A small image classifier, trained from scratch.
Model: 12.9M parameters, 64-pixel images, arch vit, norm layernorm, activation gelu, patch size [8, 8], layers 12, width 256.
Data: trained on photos of arthropod specimens (BIOSCAN-5M), 195000 training examples, 7.9 epochs.
Rows from block 2 of a small image classifier, named by matrix and row number. Rows with one number belong to one neuron. Each number is 128 + 32 x the weight over its row's rms, rounded and kept within 0 to 255. All counts start at 0. After the name is the row's rms in percent of the matrix's.
After each neuron's rows are labels from the 100 images, of 14848, where the neuron reaches its highest value: "patch colour" is the nearest of a few named colours to the mean colour under the peak. Only what is clearly more common there than usual is listed. The data: photos of arthropod specimens (BIOSCAN-5M).
# fc1: MLP up (model.blocks.2.mlp.fc1.weight, 1536x256), inputs 208-255
# fc2: MLP down (model.blocks.2.mlp.fc2.weight, 256x1536, transposed), outputs 208-255

fc1.221 088 [168 101 147 147 103  95 118 134 128 170 147 156 109 111 154  80 133 129 139 119 128 177 138 126 135 172 140 110 109 166 100 151 176 191  52  93  76 141 126 132 124 137 129 102 170 121 100 159]
fc2.221 079 [153 132 125 125 122 156 106 105 128 106 116  69 143 110 170  95 106 122 103 134 151 142  94 121 153  88 147 103 163 119 140  92 177 128 180 132 189 109 152  84  86 131  85 216 134 160 117 139]
patch colour: black

fc1.59 129 [114 134 117 200 149 126 165 112 165  71  92  92 130 146 155 175 122 116 165 215 165 160 121 157 112 179 104 123  93 134 101 184 161 145 153  73 163 128  97 119  90 129 102 115 126 121 153 156]
fc2.59 134 [128 151 130 106 137  88  85 186 125 146 125 118  71 133 115 161 145 134 161  99 122 154 168  91 135 119 136 103 207 161 141 118 145  97 134  98 144  93 153 158 149 111 118 115  97 140  98 124]
patch colour: brown; black

fc1.444 097 [104 142 126  87 130  97 114  89 181 102 122 185 140 192  72 138 157 133 126 176 157 161  92 137 108 124  88  58 139 117 132 176 123 189  72 230 129  72 153 147 152 113 141 137 133 140  78 209]
fc2.444 083 [128  89 119 145 161 160  95 135  86 121 145 122  79  89 112 146 114 142 100  73 183 131 147 141 117 149  96 186 136 149 118  76 149  81 125  75  67 171 107 154 142 197 138  93 120 102 188 114]
patch colour: grey; brown

fc1.40 090 [143 133 131  97 123  95 132 213 123 164 143  71 136 187 120 105 116 185  97 152  98 127 148 108  63 111  84 158 142 144 121 158 155 100  90  82 143  92  96 111 140 184 150 167 161 120 128 144]
fc2.40 082 [136 134  61 189 142 112  74 104 113 124 133 114 102  90 147 110 122 117  98 100 141 129 123 160  97 142 174 181 137 123 126 113 118 152 155 128 170 158  76 169 176 131  64 121 105 140 128 107]
patch colour: white

fc1.544 091 [ 97 116 227 119 152 126 183 119  77 106 161  76 131 187 128 142 152 112 111 137  68 133  81 128 107 129 137 148 140 170 136 119  98  74 121 163  95 131 155 130 154 105 116 150 114 158 155 143]
fc2.544 088 [178 112  92 173 122 130 136 168 139 129 101 115 134  78 123  96 131 104 110 138 173 134 193 117 116  98 165  93 152 102 109  92 128 106 125 153 178 141 146 122 150  99 127 155 141 130 197 111]
patch colour: grey

fc1.756 120 [181 115 113 137 185 175  96  78 138 198 127 162 129  89 154 132 110 146  97 149 121 152 174  97 109 118 112 179 109  79 146  83 105 193 144 190 129 132 106 142  68 116  59 109 173 156 123 138]
fc2.756 126 [ 93  96 128 175 135 152 170 120  95 170  81  96 181 149 106  97 139 180 119 108 138 121 131 125 146 133 128 115 150 181  82 146 134 121  98  96 144 168 139 118 147  75 160 149 112 146 125  41]
patch colour: grey; brown

fc1.509 099 [203  97  85 146 143 151 128 169 124 160 140 117 143 107  97 142 139 122 122 118 134 101  95 194  88  93  95 102 154 102 116 109 142  96  93 181  88 104  98 129 176  97 119 114 201 128 167 114]
fc2.509 096 [119 174 141 127 113 168  99 116 168 104  80 102 149 134 136 113 127 165  85 112 191 122 166 159 102 216 137 100 136 141 155  70 164 101 132 156 128  94 108 101 152 181  90 123  64 102 158 141]
patch colour: brown; grey

fc1.519 091 [140 135  65 100 162  98 132 133 140 140 163  79 143 158 142 112 167  87 120  53 101 104 128 150 167  73  74 159 181 149 157 108 142  72  69  53 116 132 164 143  67 165 155  99 111 106 137 137]
fc2.519 077 [133 128 196 122 175 142 105 121  79 128 104 180 122 136 162 162 141  97 110 176 166 176 126 156 127 153 138 120  81 133 104 124 159 183 122 144 115 143 130  61 183 153 135 103 177 125 111  81]
patch colour: grey

fc1.505 068 [155  66  98 102 165 118 135 145  77 116  95 155  74 117 108  91 118 139 123 107 107 194  77 121 115 105 149 115 152  85 157 123 142  73  74 112 147  72 123 132 147 113 136 100 145  98 111 123]
fc2.505 071 [139 153 125 141  78 119 126 166 118 118 175 103 182 125  92  94 162 166  72 128 165 107  82 192 137 137 122 116 131 145 113 127 127 147 110 137 192 137 126 129 140 159  96 157 192 148 174 152]
patch colour: grey

fc1.82 096 [207 148  63 159 106 128 117 133 131  95  74 129 142  88 111 114  79 104  77 124  93 115 116  92 152 108 125 149 143 115 168 147  86 200 163  93 141 113 108 159  73 127 150 110 161 127 144  88]
fc2.82 091 [109  83 174 109 162  97  94 141 146 100 103 162 122 155  89 134 168 136 149 148 181  87  99 157 199  95 158 139 182 124 122 114 109  92 110  76 154 148 153 108 158 124  93  85 109  95 111  79]
patch colour: grey

fc1.731 116 [ 88  95 155  88 152 104 106 121 144  89 140  84 133 141 163 118 177  80 103 126 152 153  87 169 129 167 110 100  70 122 116 163 204 120  45 170 169 190 131 177 100 106 162 186 189 151 186 223]
fc2.731 107 [197 113 135 170 163 129 107 137 160 120 109 129  98 126 150 106 139 158 117 155 114 158 154 193 133 100 128 105 151 107 116  99  79  92 150 143 105 112  93 120 132 151 135 151  86 189 162 113]
patch colour: white

fc1.745 062 [124 192 174 145 126 149 103 143 209 114 103 129 103 123 164 132 142  75 152  84 170 114 127 158 141 150 138 150 110 132 182  89 122  79 125 147  54 133 137  90 157  99  63  85 144 164 165 112]
fc2.745 055 [140 139 104  64 154 159 155  95 139 157 163 121 120  92 143 119 127 152  97 164 164 162  91  62 102  93 133  98 134 100  99 121 141 130 139 124 181 155 153 139 129 107  82 107  92 152 110 120]
patch colour: black; brown