A small image classifier, trained from scratch.
Training: muon at rate 0.0027, 6000 steps, held-out accuracy 61%.
Data: 195000 training examples, 7.9 epochs.
Rows from block 5 of a small image classifier, named by matrix and row number. Rows with one number belong to one neuron. Each number is 128 + 32 x the weight over its row's rms, rounded and kept within 0 to 255. All counts start at 0.
After each neuron's rows are labels from the 100 images, of 14848, where the neuron reaches its highest value: "strongest on" is what is common among them. Only what is clearly more common there than usual is listed. The data: photos of arthropod specimens (BIOSCAN-5M). In brackets: how many of the 100.
# fc1: MLP up (model.blocks.5.mlp.fc1.weight, 1536x256), inputs 43-85
# fc2: MLP down (model.blocks.5.mlp.fc2.weight, 256x1536, transposed), outputs 43-85

fc1.730 [136 118 174 110 137 148  90  87 149 135  86 108  89 109 170 117  97 103 126 139  74 133 180 137 103 118 108 108 170 215 125 177 144 110 132 183 119 152 124 103  67 109 111]
fc2.730 [158  85 134 119 139 146 159 133  71 125 164 134 133 147 121  86 158 114  80 123 154 103 127 146 120  91  74 152 122 135 121 149 141  95 105  54 156 110 105 118 158  79 138]
strongest on: class Arachnida (34); order Trombidiformes (27)

fc1.84 [ 95 169  79  85 122 133  50 116 101 139 145 117  95 157 155 167 153 108 123  90  90 178 105 106  89 142 153 166 139 101 129 142  55 149 141 125 145  90 123 133 117 179 141]
fc2.84 [139 156 117 139 141 163 182 146 147 144 155 149 174 123 122 104 111 189 126 129 147 115 107 119 105 100 115 128 127  84 110 187 129 138 146  75 151 133 116 139 131  71 100]
strongest on: order Hemiptera (31)

fc1.91 [108 159 123 110 122 125 141 183 124 160 109  98 130  80 135 106 159 128 130  51 101 146 186  91 110  86 148  70 116 131 130  82 107 119 105 117 183 108 150 134 122 128 111]
fc2.91 [188 173 127 165  90  78 143 134 150 116 126 151  95 156 135 162 123 176  71 134 113 194 120 103 130 184 102 139 194  92 135 121 118 135 105 131 137 121 142 120  73  82 162]
strongest on: class Collembola (30); order Entomobryomorpha (27)

fc1.325 [ 81 136 175  89 133 189 102 119 146  99  77 173 151 104 158  85 176 115  76 133 214 160 150 161 167 137  61 107 143  96 140 104  72 147 110 139 162 139 112 151 187 159 106]
fc2.325 [162 128 113 132 156 106 135 107  73 165 148  80 108 145 151 136 138 150 144 123  52  66 140 118 112 111 135  58 165 117 106 119 176 130 135 112 102 164  81 161  96 101  91]
strongest on: order Coleoptera (70); family Throscidae (35)

fc1.404 [124 138 149 121 118 153 167 125 170 179 103 166 168 164 150 175 105 118 101 129 128 141 114 129  85 109 108  97 129 125 117 157 111 136 137 151 126 130 174 129 124 162  98]
fc2.404 [156 160  81 115 144 155 100 143 110 136 117  94 189  77 147 127 100 105 105 114 143 108  99 150  46 132 111 110  94  92 122 110 161 124 180 186 144 135  98  94 140 107 149]
strongest on: order Hymenoptera (63)

fc1.436 [118 120 130 108 105 152 133 121 146 155 171  99 167  40 148 106 127 161  98 156 119 120 116 105 127 145 157 173 130 155  99 123 118 116 141 168  88 142 116 190 123 170 218]
fc2.436 [ 86 114  87 152 149 161 147 110 106 116  82 137 105 168 189  91 105  44 111 139 150 160 180 126  86 148  98 128 128 217 143 108 154 127  83 169 143  62 174 153 102 115 173]
strongest on: order Hymenoptera (54)

fc1.148 [144  86 131 184 128 125  70 170 125  91  46 103 113 162  81 132  92 125 136 167  98 146  68  92 139 177 102 123 152 173 118 119 127 122 148  83 147  81  92 137 138 122 132]
fc2.148 [143 144 164 161 158 133 102 195 184 120 166 117 129  62 147 172  93  90  78 115 148  94 142 185 128 101  74  98 151 151 118 135 174  93 192 120  75 139 122 186 148 109 126]
strongest on: class Arachnida (44); order Trombidiformes (37)

fc1.199 [103 163 197 112 131  92  94 129 185  65  99  77  94 136 169 155  98 176 155 160  82 161 155 165 111 134  77 171 131 172 152 104 141 124  86 206 131 154 165 137 151 129 147]
fc2.199 [ 77 138 156 170 128 151 176 147 112 143 117 160 145 150 152 100  88 114 118  67  99 139 153  33 149 173 112 134 190 166 140 104 110  89 168  96  84 169 102 141  87 179 134]
strongest on: class Arachnida (35); order Trombidiformes (28)

fc1.376 [159 116 177 127 156 153 111 157  93 159 117  75  82 165 113 120 132  97 167 167 123 107 100 167 103 111 140 173 149 102 121 135 130 138 143 136 206 148 103 121 123 133 177]
fc2.376 [ 77 173 127 139 127 177 173  91 109 112 130 135 139 171  98 190 131 173  96 111 161 148 133 165 107 158 144 122 100 167 151 166 185 146 124 126 129  94  77 106 132 184  81]
strongest on: class Arachnida (54); order Trombidiformes (45)

fc1.69 [176 172 132  80 117 107 154 115  65 125 167 108 111 197 131  95 210 170 132 169 205  93 155 144 163 118 112  83 126 135 135 162 151 144 144  91 163 139 187  75 193 169  78]
fc2.69 [ 55 101 109 144 138  89 106  94 109 128 122  61 119 129 101 104 102  85 144  86 143  77 148 137 131 143 167 200 127  84 167 172 119 176 184 141 108 144 159 110  96 121 201]
strongest on: class Arachnida (49); order Trombidiformes (40); family: Anystidae (25)

fc1.648 [138 167 136 112 149 189 113 209 171 124  79 170 175  94 136 168  94 122 129 120 110 124  97 117 115 107 146 109 153 109 131 157 160 101 155 104 153 191  98 153 105 131 144]
fc2.648 [140 102 178 122 140 163 134 100 156 142 162 115  65  97 142 106 161 118 124 141 103 180 133 146  80 101 134  58 118 191 182 131  76 152  84  90 117 129 115 112 105 107  99]
strongest on: order Psocodea (37); family Lepidopsocidae (30)

fc1.573 [105 127 147 151 114 144 142  92 123 151  87 130  90  94  69 162  95 114 111 155  91 157 121 157 140  73 134 100 121  88 151 105  81 103 135 191 141 136 100 139 111 174 188]
fc2.573 [138 143 116 203 120 128 113 172 185 148 136 103 142 117  55 110 160 123 107 154  87 109  96 181 165 126 160 108 154 130 153 196 186 128 156 136 148  79 116 123 147 131 192]
strongest on: order Diptera (63)

fc1.24 [101 122 144 145 175 115  87 136 191 139 118  63 113 117 155 136 211 108  99 132 137 148  93  80 159  89 139  42 217 150 132 127 176 128 148 146 113  78  72 149 180 115 150]
fc2.24 [192 177 105 125 108 147  72 145 118 166 190 142 149 179  88 148 107  87 135 125  98 105 175 145 109  89 117 139 125 133 124 135 156  82 139 124 139 173 137 170  96  96 112]
strongest on: order Hemiptera (73); family Cicadellidae (36)

fc1.753 [144 112 136 170  88 120 169 144  91 125 104 168  62 149 149 117 159 126  87 175 217 148 166  80 164 112 127  98 153 148 141  43  92 127 148 143 126  99 103 105 179  94 109]
fc2.753 [193 208 115 100 138 149 112 140 150 153 137 166 124 147 138 105  22 178 145 117  63 155 101 131 135 146 169  87 141 101 110 126 110 149 135  87 104 166 102 158 175  96 159]
strongest on: order Diptera (74)

fc1.699 [134 164 126 104 124 142 136  99  76 116 148 120  81 124 156 196 185 151 135 173 119 105 163 138  89  85 135 111  91 143 132  89 180 111  47 167 118 109  80 169 141  58 116]
fc2.699 [189 159 113 174 123 152  81 109 128 132 139 114 156 150  97 105  72  99 131 152 117 111 136 161 142 162  96 129  92 107 135 192 176  60 130 107 186 125 159 110  84  48 129]
strongest on: order Diptera (72)

fc1.334 [137 150 138 115  91  80 165 101 135 122 116 111 193  82 137 110 109 209 110  99 127 154 106  89  75 121 184 122 109 152 109 125 121 159  91 135  99 121 170 190 143 168 108]
fc2.334 [ 79  77 127 152  59 154 129 145 125 110  70  97 136 119 155 207 123 161 168 143 160 150 112 111 153 159 109 172  89 115 155 148 119 109 149  56 128 150 217 207  93 133 128]
strongest on: class Arachnida (47); order Trombidiformes (39)

fc1.78 [190 137 104 215 110 122 134 166 153 161 165 143 126 127  88  30  97 167  80 138 121 115 121 136 132 128 196  40 145 109 110 140 132 114 117  91 153 101 163 112 153 123 152]
fc2.78 [155 175 181 112 103 146 114 195 129 173 204 141 188 168  80 144  81  91 113 162 106 115 158 184  83 111  94  68  93  99 113 161 152 102  94 111 145 125  85 100 138 126 110]
strongest on: order Diptera (92); family Muscidae (30)

fc1.425 [189 125 177 167 109 121 116 137 135 119  90 110  75 137 131 118 182  88 123 171 105 156 140 115 191 146 172 137 156 127 100 116  98 118  85  85 154 138 142 151 141 153 138]
fc2.425 [122 147 135 106 150 114 154 201 195 118 138 163 127 185 142 114 120 200  87 124 149 159 180 121 110  78  99  97 148 136 187  74  88  52 170 161 105 140 114 129 111 159 134]
strongest on: order Coleoptera (100); family Throscidae (43)

fc1.21 [155 111 145 128 118 150 129  87 108 144  93 110 106 121  98 139 132 125 131  87 108  75 147 162 162 126 148 181 167  82 100 122  83  88 130  74 128  92  93 189 141 152 124]
fc2.21 [ 72 139 107 156  96  95 147 151 118 141 152 107 199 102 123 123 135 112 110  68 225 119 156 145 105 155 210  93 113  99 134 115 124 100 125 115 160  98 104  87 160 143 126]
strongest on: order Hemiptera (59); family Cicadellidae (26)

fc1.254 [134 111 149  93 177 101 154 109 135 159 131 147 144 174  90 128 140 165 190 131 135 118  96 143 130 109  85 132 162 165 177 122  84 102 136 149 109 153 168 147 141 136  99]
fc2.254 [ 92 128 192 115 124 178  71 113 182 163 118 104  89 100 154  93 194  63 119 138 156  68 186 168 139 137  76 112  91  73  76 152  77  90  89 118 161  76 152 126 153 102 147]
strongest on: order Psocodea (27)

fc1.461 [126  86 124 181 125  91  93 144  91  86 113 138  70 162 145 145 147 137 140 145 139 108 125 138  94  90 124  75 120 187 140 128  80 169  90  71 171 107 153 150 109  88 134]
fc2.461 [133 117 121  83 106 143 165 158 102 178 128 108  85 106  93 135 153 144 168 128 142 147 142 165 143 159 162 118 143  73 106 118 160 109 125  89 110 104 120 104 173 177 173]
strongest on: order Hemiptera (60); family Aleyrodidae (36)

fc1.46 [164 164 126  73 165 155  86 136 176 145 110 109 109 101 140 136 124 109 121 144 128 187 130 149 160 122 137 125 141 133 128 114 169 103 186 130 112 123 108 165 115  83 125]
fc2.46 [161  91 157 167 148 191  93 189 166  57  97 127 168 162 163  92 149  91 105 129  82 101 103 145 105 166  56 165 154 160 117  90 137 132  40 126 184  70 152 173 115 153 125]
strongest on: order Hemiptera (53)

fc1.741 [142 113 154  80 104  41 162  92 116 102 116 117 152 164 141 144 187 164 127 143 101 111 127 135 165  76 147 112 128  73 110 173 124 172 164 139 149 188 132 112 167 166  87]
fc2.741 [130 150 190 159 110 113 136 144 150 120 136 149  96 157 104  90 160 153  73 122 161 135 152 122 122  87 132 146 111 146 147 104 192 144 127 120 124 128 102 129  81 159 140]
strongest on: class Collembola (31)

fc1.430 [130 109 176 156 141 133  85 107  92 138 159 105  48 109 119 108 122 132 150  61 132 173 106 106 133 164 114 100 179 137 107  83  71 142 163 151 126 123 105  94 140 186 217]
fc2.430 [ 87 135 145 128 106 147 127 161 173  71 202 134 124 122 139 191  97  99 164 122 101  76 188 102 145 181 152 178 135 130  95 140 146 132  97 160 109 127 139 135 100 134  86]
strongest on: order Coleoptera (61); order Hemiptera (31)

fc1.549 [ 75 129 121 165 112  86 121 113 121 146 100 143 175  90  89 142  91 157 145 192  79  98  85 128 175 109 130 131 143 135 122 122 137 122  94 103  84  81 131  87  71 105 195]
fc2.549 [132 135 173 132 113 123  93 149 127 129 117 103 101 114 135 162 121 132 118 200  46 130 169 173 134 103 116 132 137  36  96 125 110 152 136 203 156 132  94 141 127 114 157]
strongest on: order Hemiptera (69); family Cicadellidae (28)

fc1.176 [ 90  80  95 146 153 150 168 139 122 113 155 160 124 151 121 127 129  99 163 153 134 107 112  99 131 103 162 147 111 167  85  92 146 125 199 117  88 138  93  79 135 110 122]
fc2.176 [138 167 137 169 104 107 134 139  75 130 112 136 112 123 166  89 121 122 129 101 148 195 160 112 121 143 170 123 126 150 186 163 111 104 116 129 154 170 108 177 139  99 101]
strongest on: order Diptera (62)

fc1.336 [149  91 151 127  96  87 125 145 209 166  83 128 172 129  73 185 131 164 126 127 165 122 112 128  70 116 135 137 130 130  97 120 129 138 129 180 116 150 148  82 108 113 160]
fc2.336 [100 118 124 154  82 161  84 140 133 162 122 164  97  78 169  53  93  81 132 145 133 147  74 110 168 123 124 140  72 125 142 162 154 144 170  62  91 122 124 173 107 161 114]
strongest on: order Lepidoptera (34)

fc1.268 [132 144 137 120 164 133 199 136 147 135  72  94 105  71 168 110  77 150  90 151 157 185 142 129 151 131 127 155 139 125 166  66 114 160 103 143 126  75 123 125 208 100 152]
fc2.268 [ 69 137  92 130 146 121  79 141 186 182 187  76 163 112  76 141 103 127 116 127  86 113 103  38  94 147 165  28 140 130  55 125 151 169 159 148  90 173 146 149 123 152 133]
strongest on: class Arachnida (44); order Trombidiformes (31)

fc1.333 [172 135 141  76 140 141  99 200 136 135 142 115 132 107 154 159  98 169  98  95 150  75 112 102  81 133  87  96 119 140 150 101 213 151 122 160  86 179 158 159 176 145 154]
fc2.333 [108 165 168  98 133 196  93 151 148 170 107 104 171 108 128 146 155 125  77 151 161 156 116 109 137 187 179 141 118 120 107 148  91 104 169  83 136 141  72 115  67 151 114]
strongest on: order Psocodea (34)

fc1.529 [150  72 168 102 159  88 135 147 174 130 127  84 110 136 125 111  64 119 162 174 122 140 107 184 112 136 147 149 123 125 115 141 138 186 175 134 102  98 159 155 132 208 171]
fc2.529 [130 127 115 139 110 150 133  70 115  96  97 107 181 106 137 163 145 134 102 141 132  75 165 112  99 147 163 121 130  70 122  92 184  82 116 136 158 149 128  52 100 135 122]
strongest on: order Diptera (86)

fc1.654 [130 197 114 129 113 107 108 118 108 137 117  83  85 108 131 120  81  82 106 142  55 108 118 188 147 133 138 166 192  74 143  72  85 134  86 141 161 116 153 177 121  86 137]
fc2.654 [149  95 135 164 125 200 160 138 145 111 121 143 141 122 156 137 102 170  56 160 113  92 121 180 145 147 101  78 175 203 122 134 170 153 166  87 133 132 164 143 139 116 145]
strongest on: order Hemiptera (46)

fc1.460 [171 111 158 158  92 164 141 161 157 150 116  95 128 134 146 106 127 179 145 102 146 140  78 173 115  89 126 117 131 150 129  77 144 101 141 127  95 159  77  72 135 116 141]
fc2.460 [122 170  45 196 154 155 109 146 141 176 158 169 136 101 146 106 137 123 151  98 125 101  88 131  79 149 158 108  67 128 140 126 113  96 157 136 136  97 115 115 182 202 169]
strongest on: order Diptera (78)

fc1.16 [149  75  83 109  96 104 144 140 171 105  93 108  80 122  82 124 135 127 180 165 187 126 161  87 146 124 128  68 148 109 173 124 132 100 110  98 165 151 255 131 190 172  93]
fc2.16 [ 94  90 116 146 137 129 132 113 139 175 107 173 169 139 106 111 154 144 109 118 155 168 107 137 103 136 108 116  42  78  67 137 117 129  83 182 134 163 143 108 122 166 173]
strongest on: order Psocodea (34)

fc1.216 [ 78 107  80 158 120 143 152  81 141 119 114 120 131  83 163 124 110 127 141 138 135 100 129 114 164 168 120 129 139 135 181 143 129 167 160  98 110 125  72 158 108 125 171]
fc2.216 [144  89 112 168 147 120 152 202 104 156 108 165 111 159 171  92  65 123  52  78 171 132 128 138  93 179 108 168 153 151 146 118 108 112 108 176 139 119 170 125 141 119 123]
strongest on: order Lepidoptera (29)

fc1.534 [160 115 151  84 152 131 136 127  83 173  83 122 155  90 131  56 116 112 104 157 122  88 150 152 166 116 150 104 211 142  87 149 186 102 158 133 118 108 183 100 150  65 126]
fc2.534 [ 90 111 155  71 139 173 130 114 119 142 139 159 148 147 152 124 160  85 124  58 131 123  86  97 118 144  88 130  75 128 145 103 103 152 119 204 179 149 128 130 135 220  87]
strongest on: order Hemiptera (39)

fc1.204 [111 194 130 139 135  77  65 180 151 143 117 158  98 109 140 103  83 117 128 117  87 173  75  95 205  99 173 148 137  80 170 138 133 138 147 141 114 123 183  83 136 120 148]
fc2.204 [111 133 215 146 179  94 120 183 195 151 110 116  60  98  63 147 159 117 118 149 106 141 146 130  96 157 171  85 149  90 117 137 119  97 142 112 161  96 111 153 110 166 120]
strongest on: order Hemiptera (40)

fc1.95 [151 150 117 149 154  84 141 142 115  97  81 163 117 134 114 177 134 148  94 121 119 120  83 105 157 167 149 115  86  98 140  96 124 104 117 154 132 127 153 131 117 126  87]
fc2.95 [160 120 135 117 129 125 110 133 161 154 143 125 136 159 174 219 117  83 103 143 118  69 145 156 151 157 118  73 163 113 195 143 109  95 103 106 101 130 116 119 116 137 142]
strongest on: order Diptera (72)

fc1.590 [ 95 170 153 131 199  85  52 126 168 123 130  81 147 100 108 124 150  82  85 137 109 153 108 151 162 134 115 126 121 132 171 146 186 166 164 122 189 115 104 105  85 109  97]
fc2.590 [206 122 129 130 133 124 126 166 175  85 136 136 126 185 138 121 156 104  99 111 147  72  98 123 150 129 124 130 226 113 116 138 135 182 132 161 118  90 122 120 154  58 172]
strongest on: class Collembola (27); order Entomobryomorpha (26)

fc1.689 [127 115 116 130 156 128 160 121 119 178  99 126 149  81 140 130 110  98 126  97 139 160  94  94 113 101 146  93  86 133 144 112 136 129 144  54 159 101 195 121 141 101 100]
fc2.689 [ 95 163  95 128 159 131  98 151 105 106 132 135 107 150 186 113 105 134  62 143 140  97 132 144 113 146  93 151 140 167 136 139 143  95 199 173 149 176 133 159 115 206 120]
strongest on: order Psocodea (38); order Hemiptera (32)

fc1.217 [129 176  99 182  59 143 155 185 112 136 122 144 102 112 104  77 121 114 100 147 138  72 109 171 147 123 116 116 123 124 166  84 141 130 168  91 142 154  94  84  78  72 155]
fc2.217 [118 100 122 200 131 120  92 101  51 193 148 160  81 109 116 129 111 110 147 125 177 112 112 120 132 158 139 126 103  84  81 137 125 154 100 150 117 100 105  77 129 195 120]
strongest on: order Diptera (64)

fc1.351 [171  90 172 163 182 145 108 138  90 115 124 154 108 145 162 165 174 116 179 130 142 138 139  96 167 177 131 161 109 150 160 110 111 151 173 147 151 105 150 113 127 161 154]
fc2.351 [130 142 206 125  64 161 122 132 123 182 122 121  65 138 107  91 108 132 145 148 204  87 106 121 154 131 183 155 114 126 104 140 116 141 153  86  83 187 150 168 158  64 153]
strongest on: order Hemiptera (31)

fc1.330 [131 178 116 171 157  89 154 130 125 125 191 127 162  89 159 168  89 129 136  60 158 166  98 111 134  90 158 149 142  74  78 122 145 110 134 158 166 141 127 141 116 136 133]
fc2.330 [110  76 108 122  93 187 115 178 120 173 103 181 151 132  57 113 146  83 115 143 128  70 136 107 135  97 156 116 138 132 132 100 135 123 100  95  70 136 165 137  89 145 128]
strongest on: order Coleoptera (37); order Hemiptera (31)

fc1.440 [124 154  61 132 156 180  97  84 150 136 138  79 101  85 133  82 125 168 136 145 100 174  95 176 174 115 116 179  80  91 131 128 161 125 100 147 137 114 199 185 172 254 170]
fc2.440 [155 105 127 107 103 153 145 146 100 138  90 129 108 159 117 193 115 102 110  93 166  97 114  66 147 125 200 139 157  70  95  92  97 125  96 135  80  81 104  97 116  68  79]
strongest on: order Hymenoptera (55)

fc1.397 [195 139 126 120  93 143 136 122 156 220 148 139  84 162 131 119  97  95 100 106 127 198 135 216 156 107 142 173 113 155  84  90 143 117  86 113 115  92 114 210 140 191 125]
fc2.397 [136 211 166 141 155 105 157 164 141  97 138 159 135 139  93 175 107 171 112 128 158  75 151  90 179  87  59  73 127  57 152 122  79  95 118 162 145  95 105 113  98  74 169]
strongest on: class Collembola (29)

fc1.486 [106 145 127 120 196 150 131 100 119 127  88  82 122 151 129 157 110  94  75 113  92 183 131 174 194 162 161 139 127 114 124  94 121 116  85  71 121  98 227 172 142 133 106]
fc2.486 [159 119 133 120  79 153 116 101  93  98 157 108 103  53 151  77  92 155  98 130 132  80 191 108 171 106 139 143 138 133 117 191 162 161 123 134 147 112 102 136  72 147 148]
strongest on: class Arachnida (26)

fc1.616 [170  77 181 116  89 193 149 127 126 113  76 106 137 115  77 114 209  60 105 126 154 136 125 120 113 139  75 144 136 110 167 123 137  90 119 140 105  99  97  93  99 137 128]
fc2.616 [118 142 136 115  79 115 172 100 128 158 195 149  80 106 171  67 126 145 115 182 138 140 126 144  87  52 190 120 111 101 112 100 148 161 111 124 107 190 135 136 153 136 125]
strongest on: class Arachnida (40); order Trombidiformes (31)

fc1.358 [121 137  95  60 138 140 115 162 120  99 207 136 120 147 161 160 135 143  93 193 176 152 149 112  94  97 168 131 157  96 151 190  63 145 136 123 146 152 109 102 144 101 139]
fc2.358 [142 157 112 132 152 104 101 153 106 143 149 161  53 113  88 108 133 142  68  99 126 164 142 164 176  51 140  55 127 116 146  94 175 133  77 136 154 133 100 114 123 145 133]
strongest on: order Coleoptera (62)

fc1.673 [112 141 140 115 141 145  94 127  98  97 128 128  79  84 118 132  71 128 143 103  64  81 124 123  81 143 161 143 160 155  78 143 155  76 138 100 128 114  82 164 157 104  91]
fc2.673 [113 140 155 152  80 157 219  96  91 200 166 149 136 153 120 119 148 155  94 148 140  96 124 138 155 131 129 115 123 141 109 112 123 110 169 141 140 118 111 133 100 169 130]
strongest on: order Hemiptera (55)

fc1.145 [159  22 161 174  94 126 144  93 101  94 121 130 166 103 160 204 118 120 130 144 126 112 114  64 129  60 173  94  76 117 195 168 144  86 114 124 114 105 153 158 196 101 123]
fc2.145 [ 88 130 141 119 100 121  65 129  94 142 165 104 138 130 157 160 101 115  77 101 152  99 144 117 140  64 132 143 145 200 113 147 131 155 152 105 100 130 127 205  91 144 130]
strongest on: order Psocodea (29)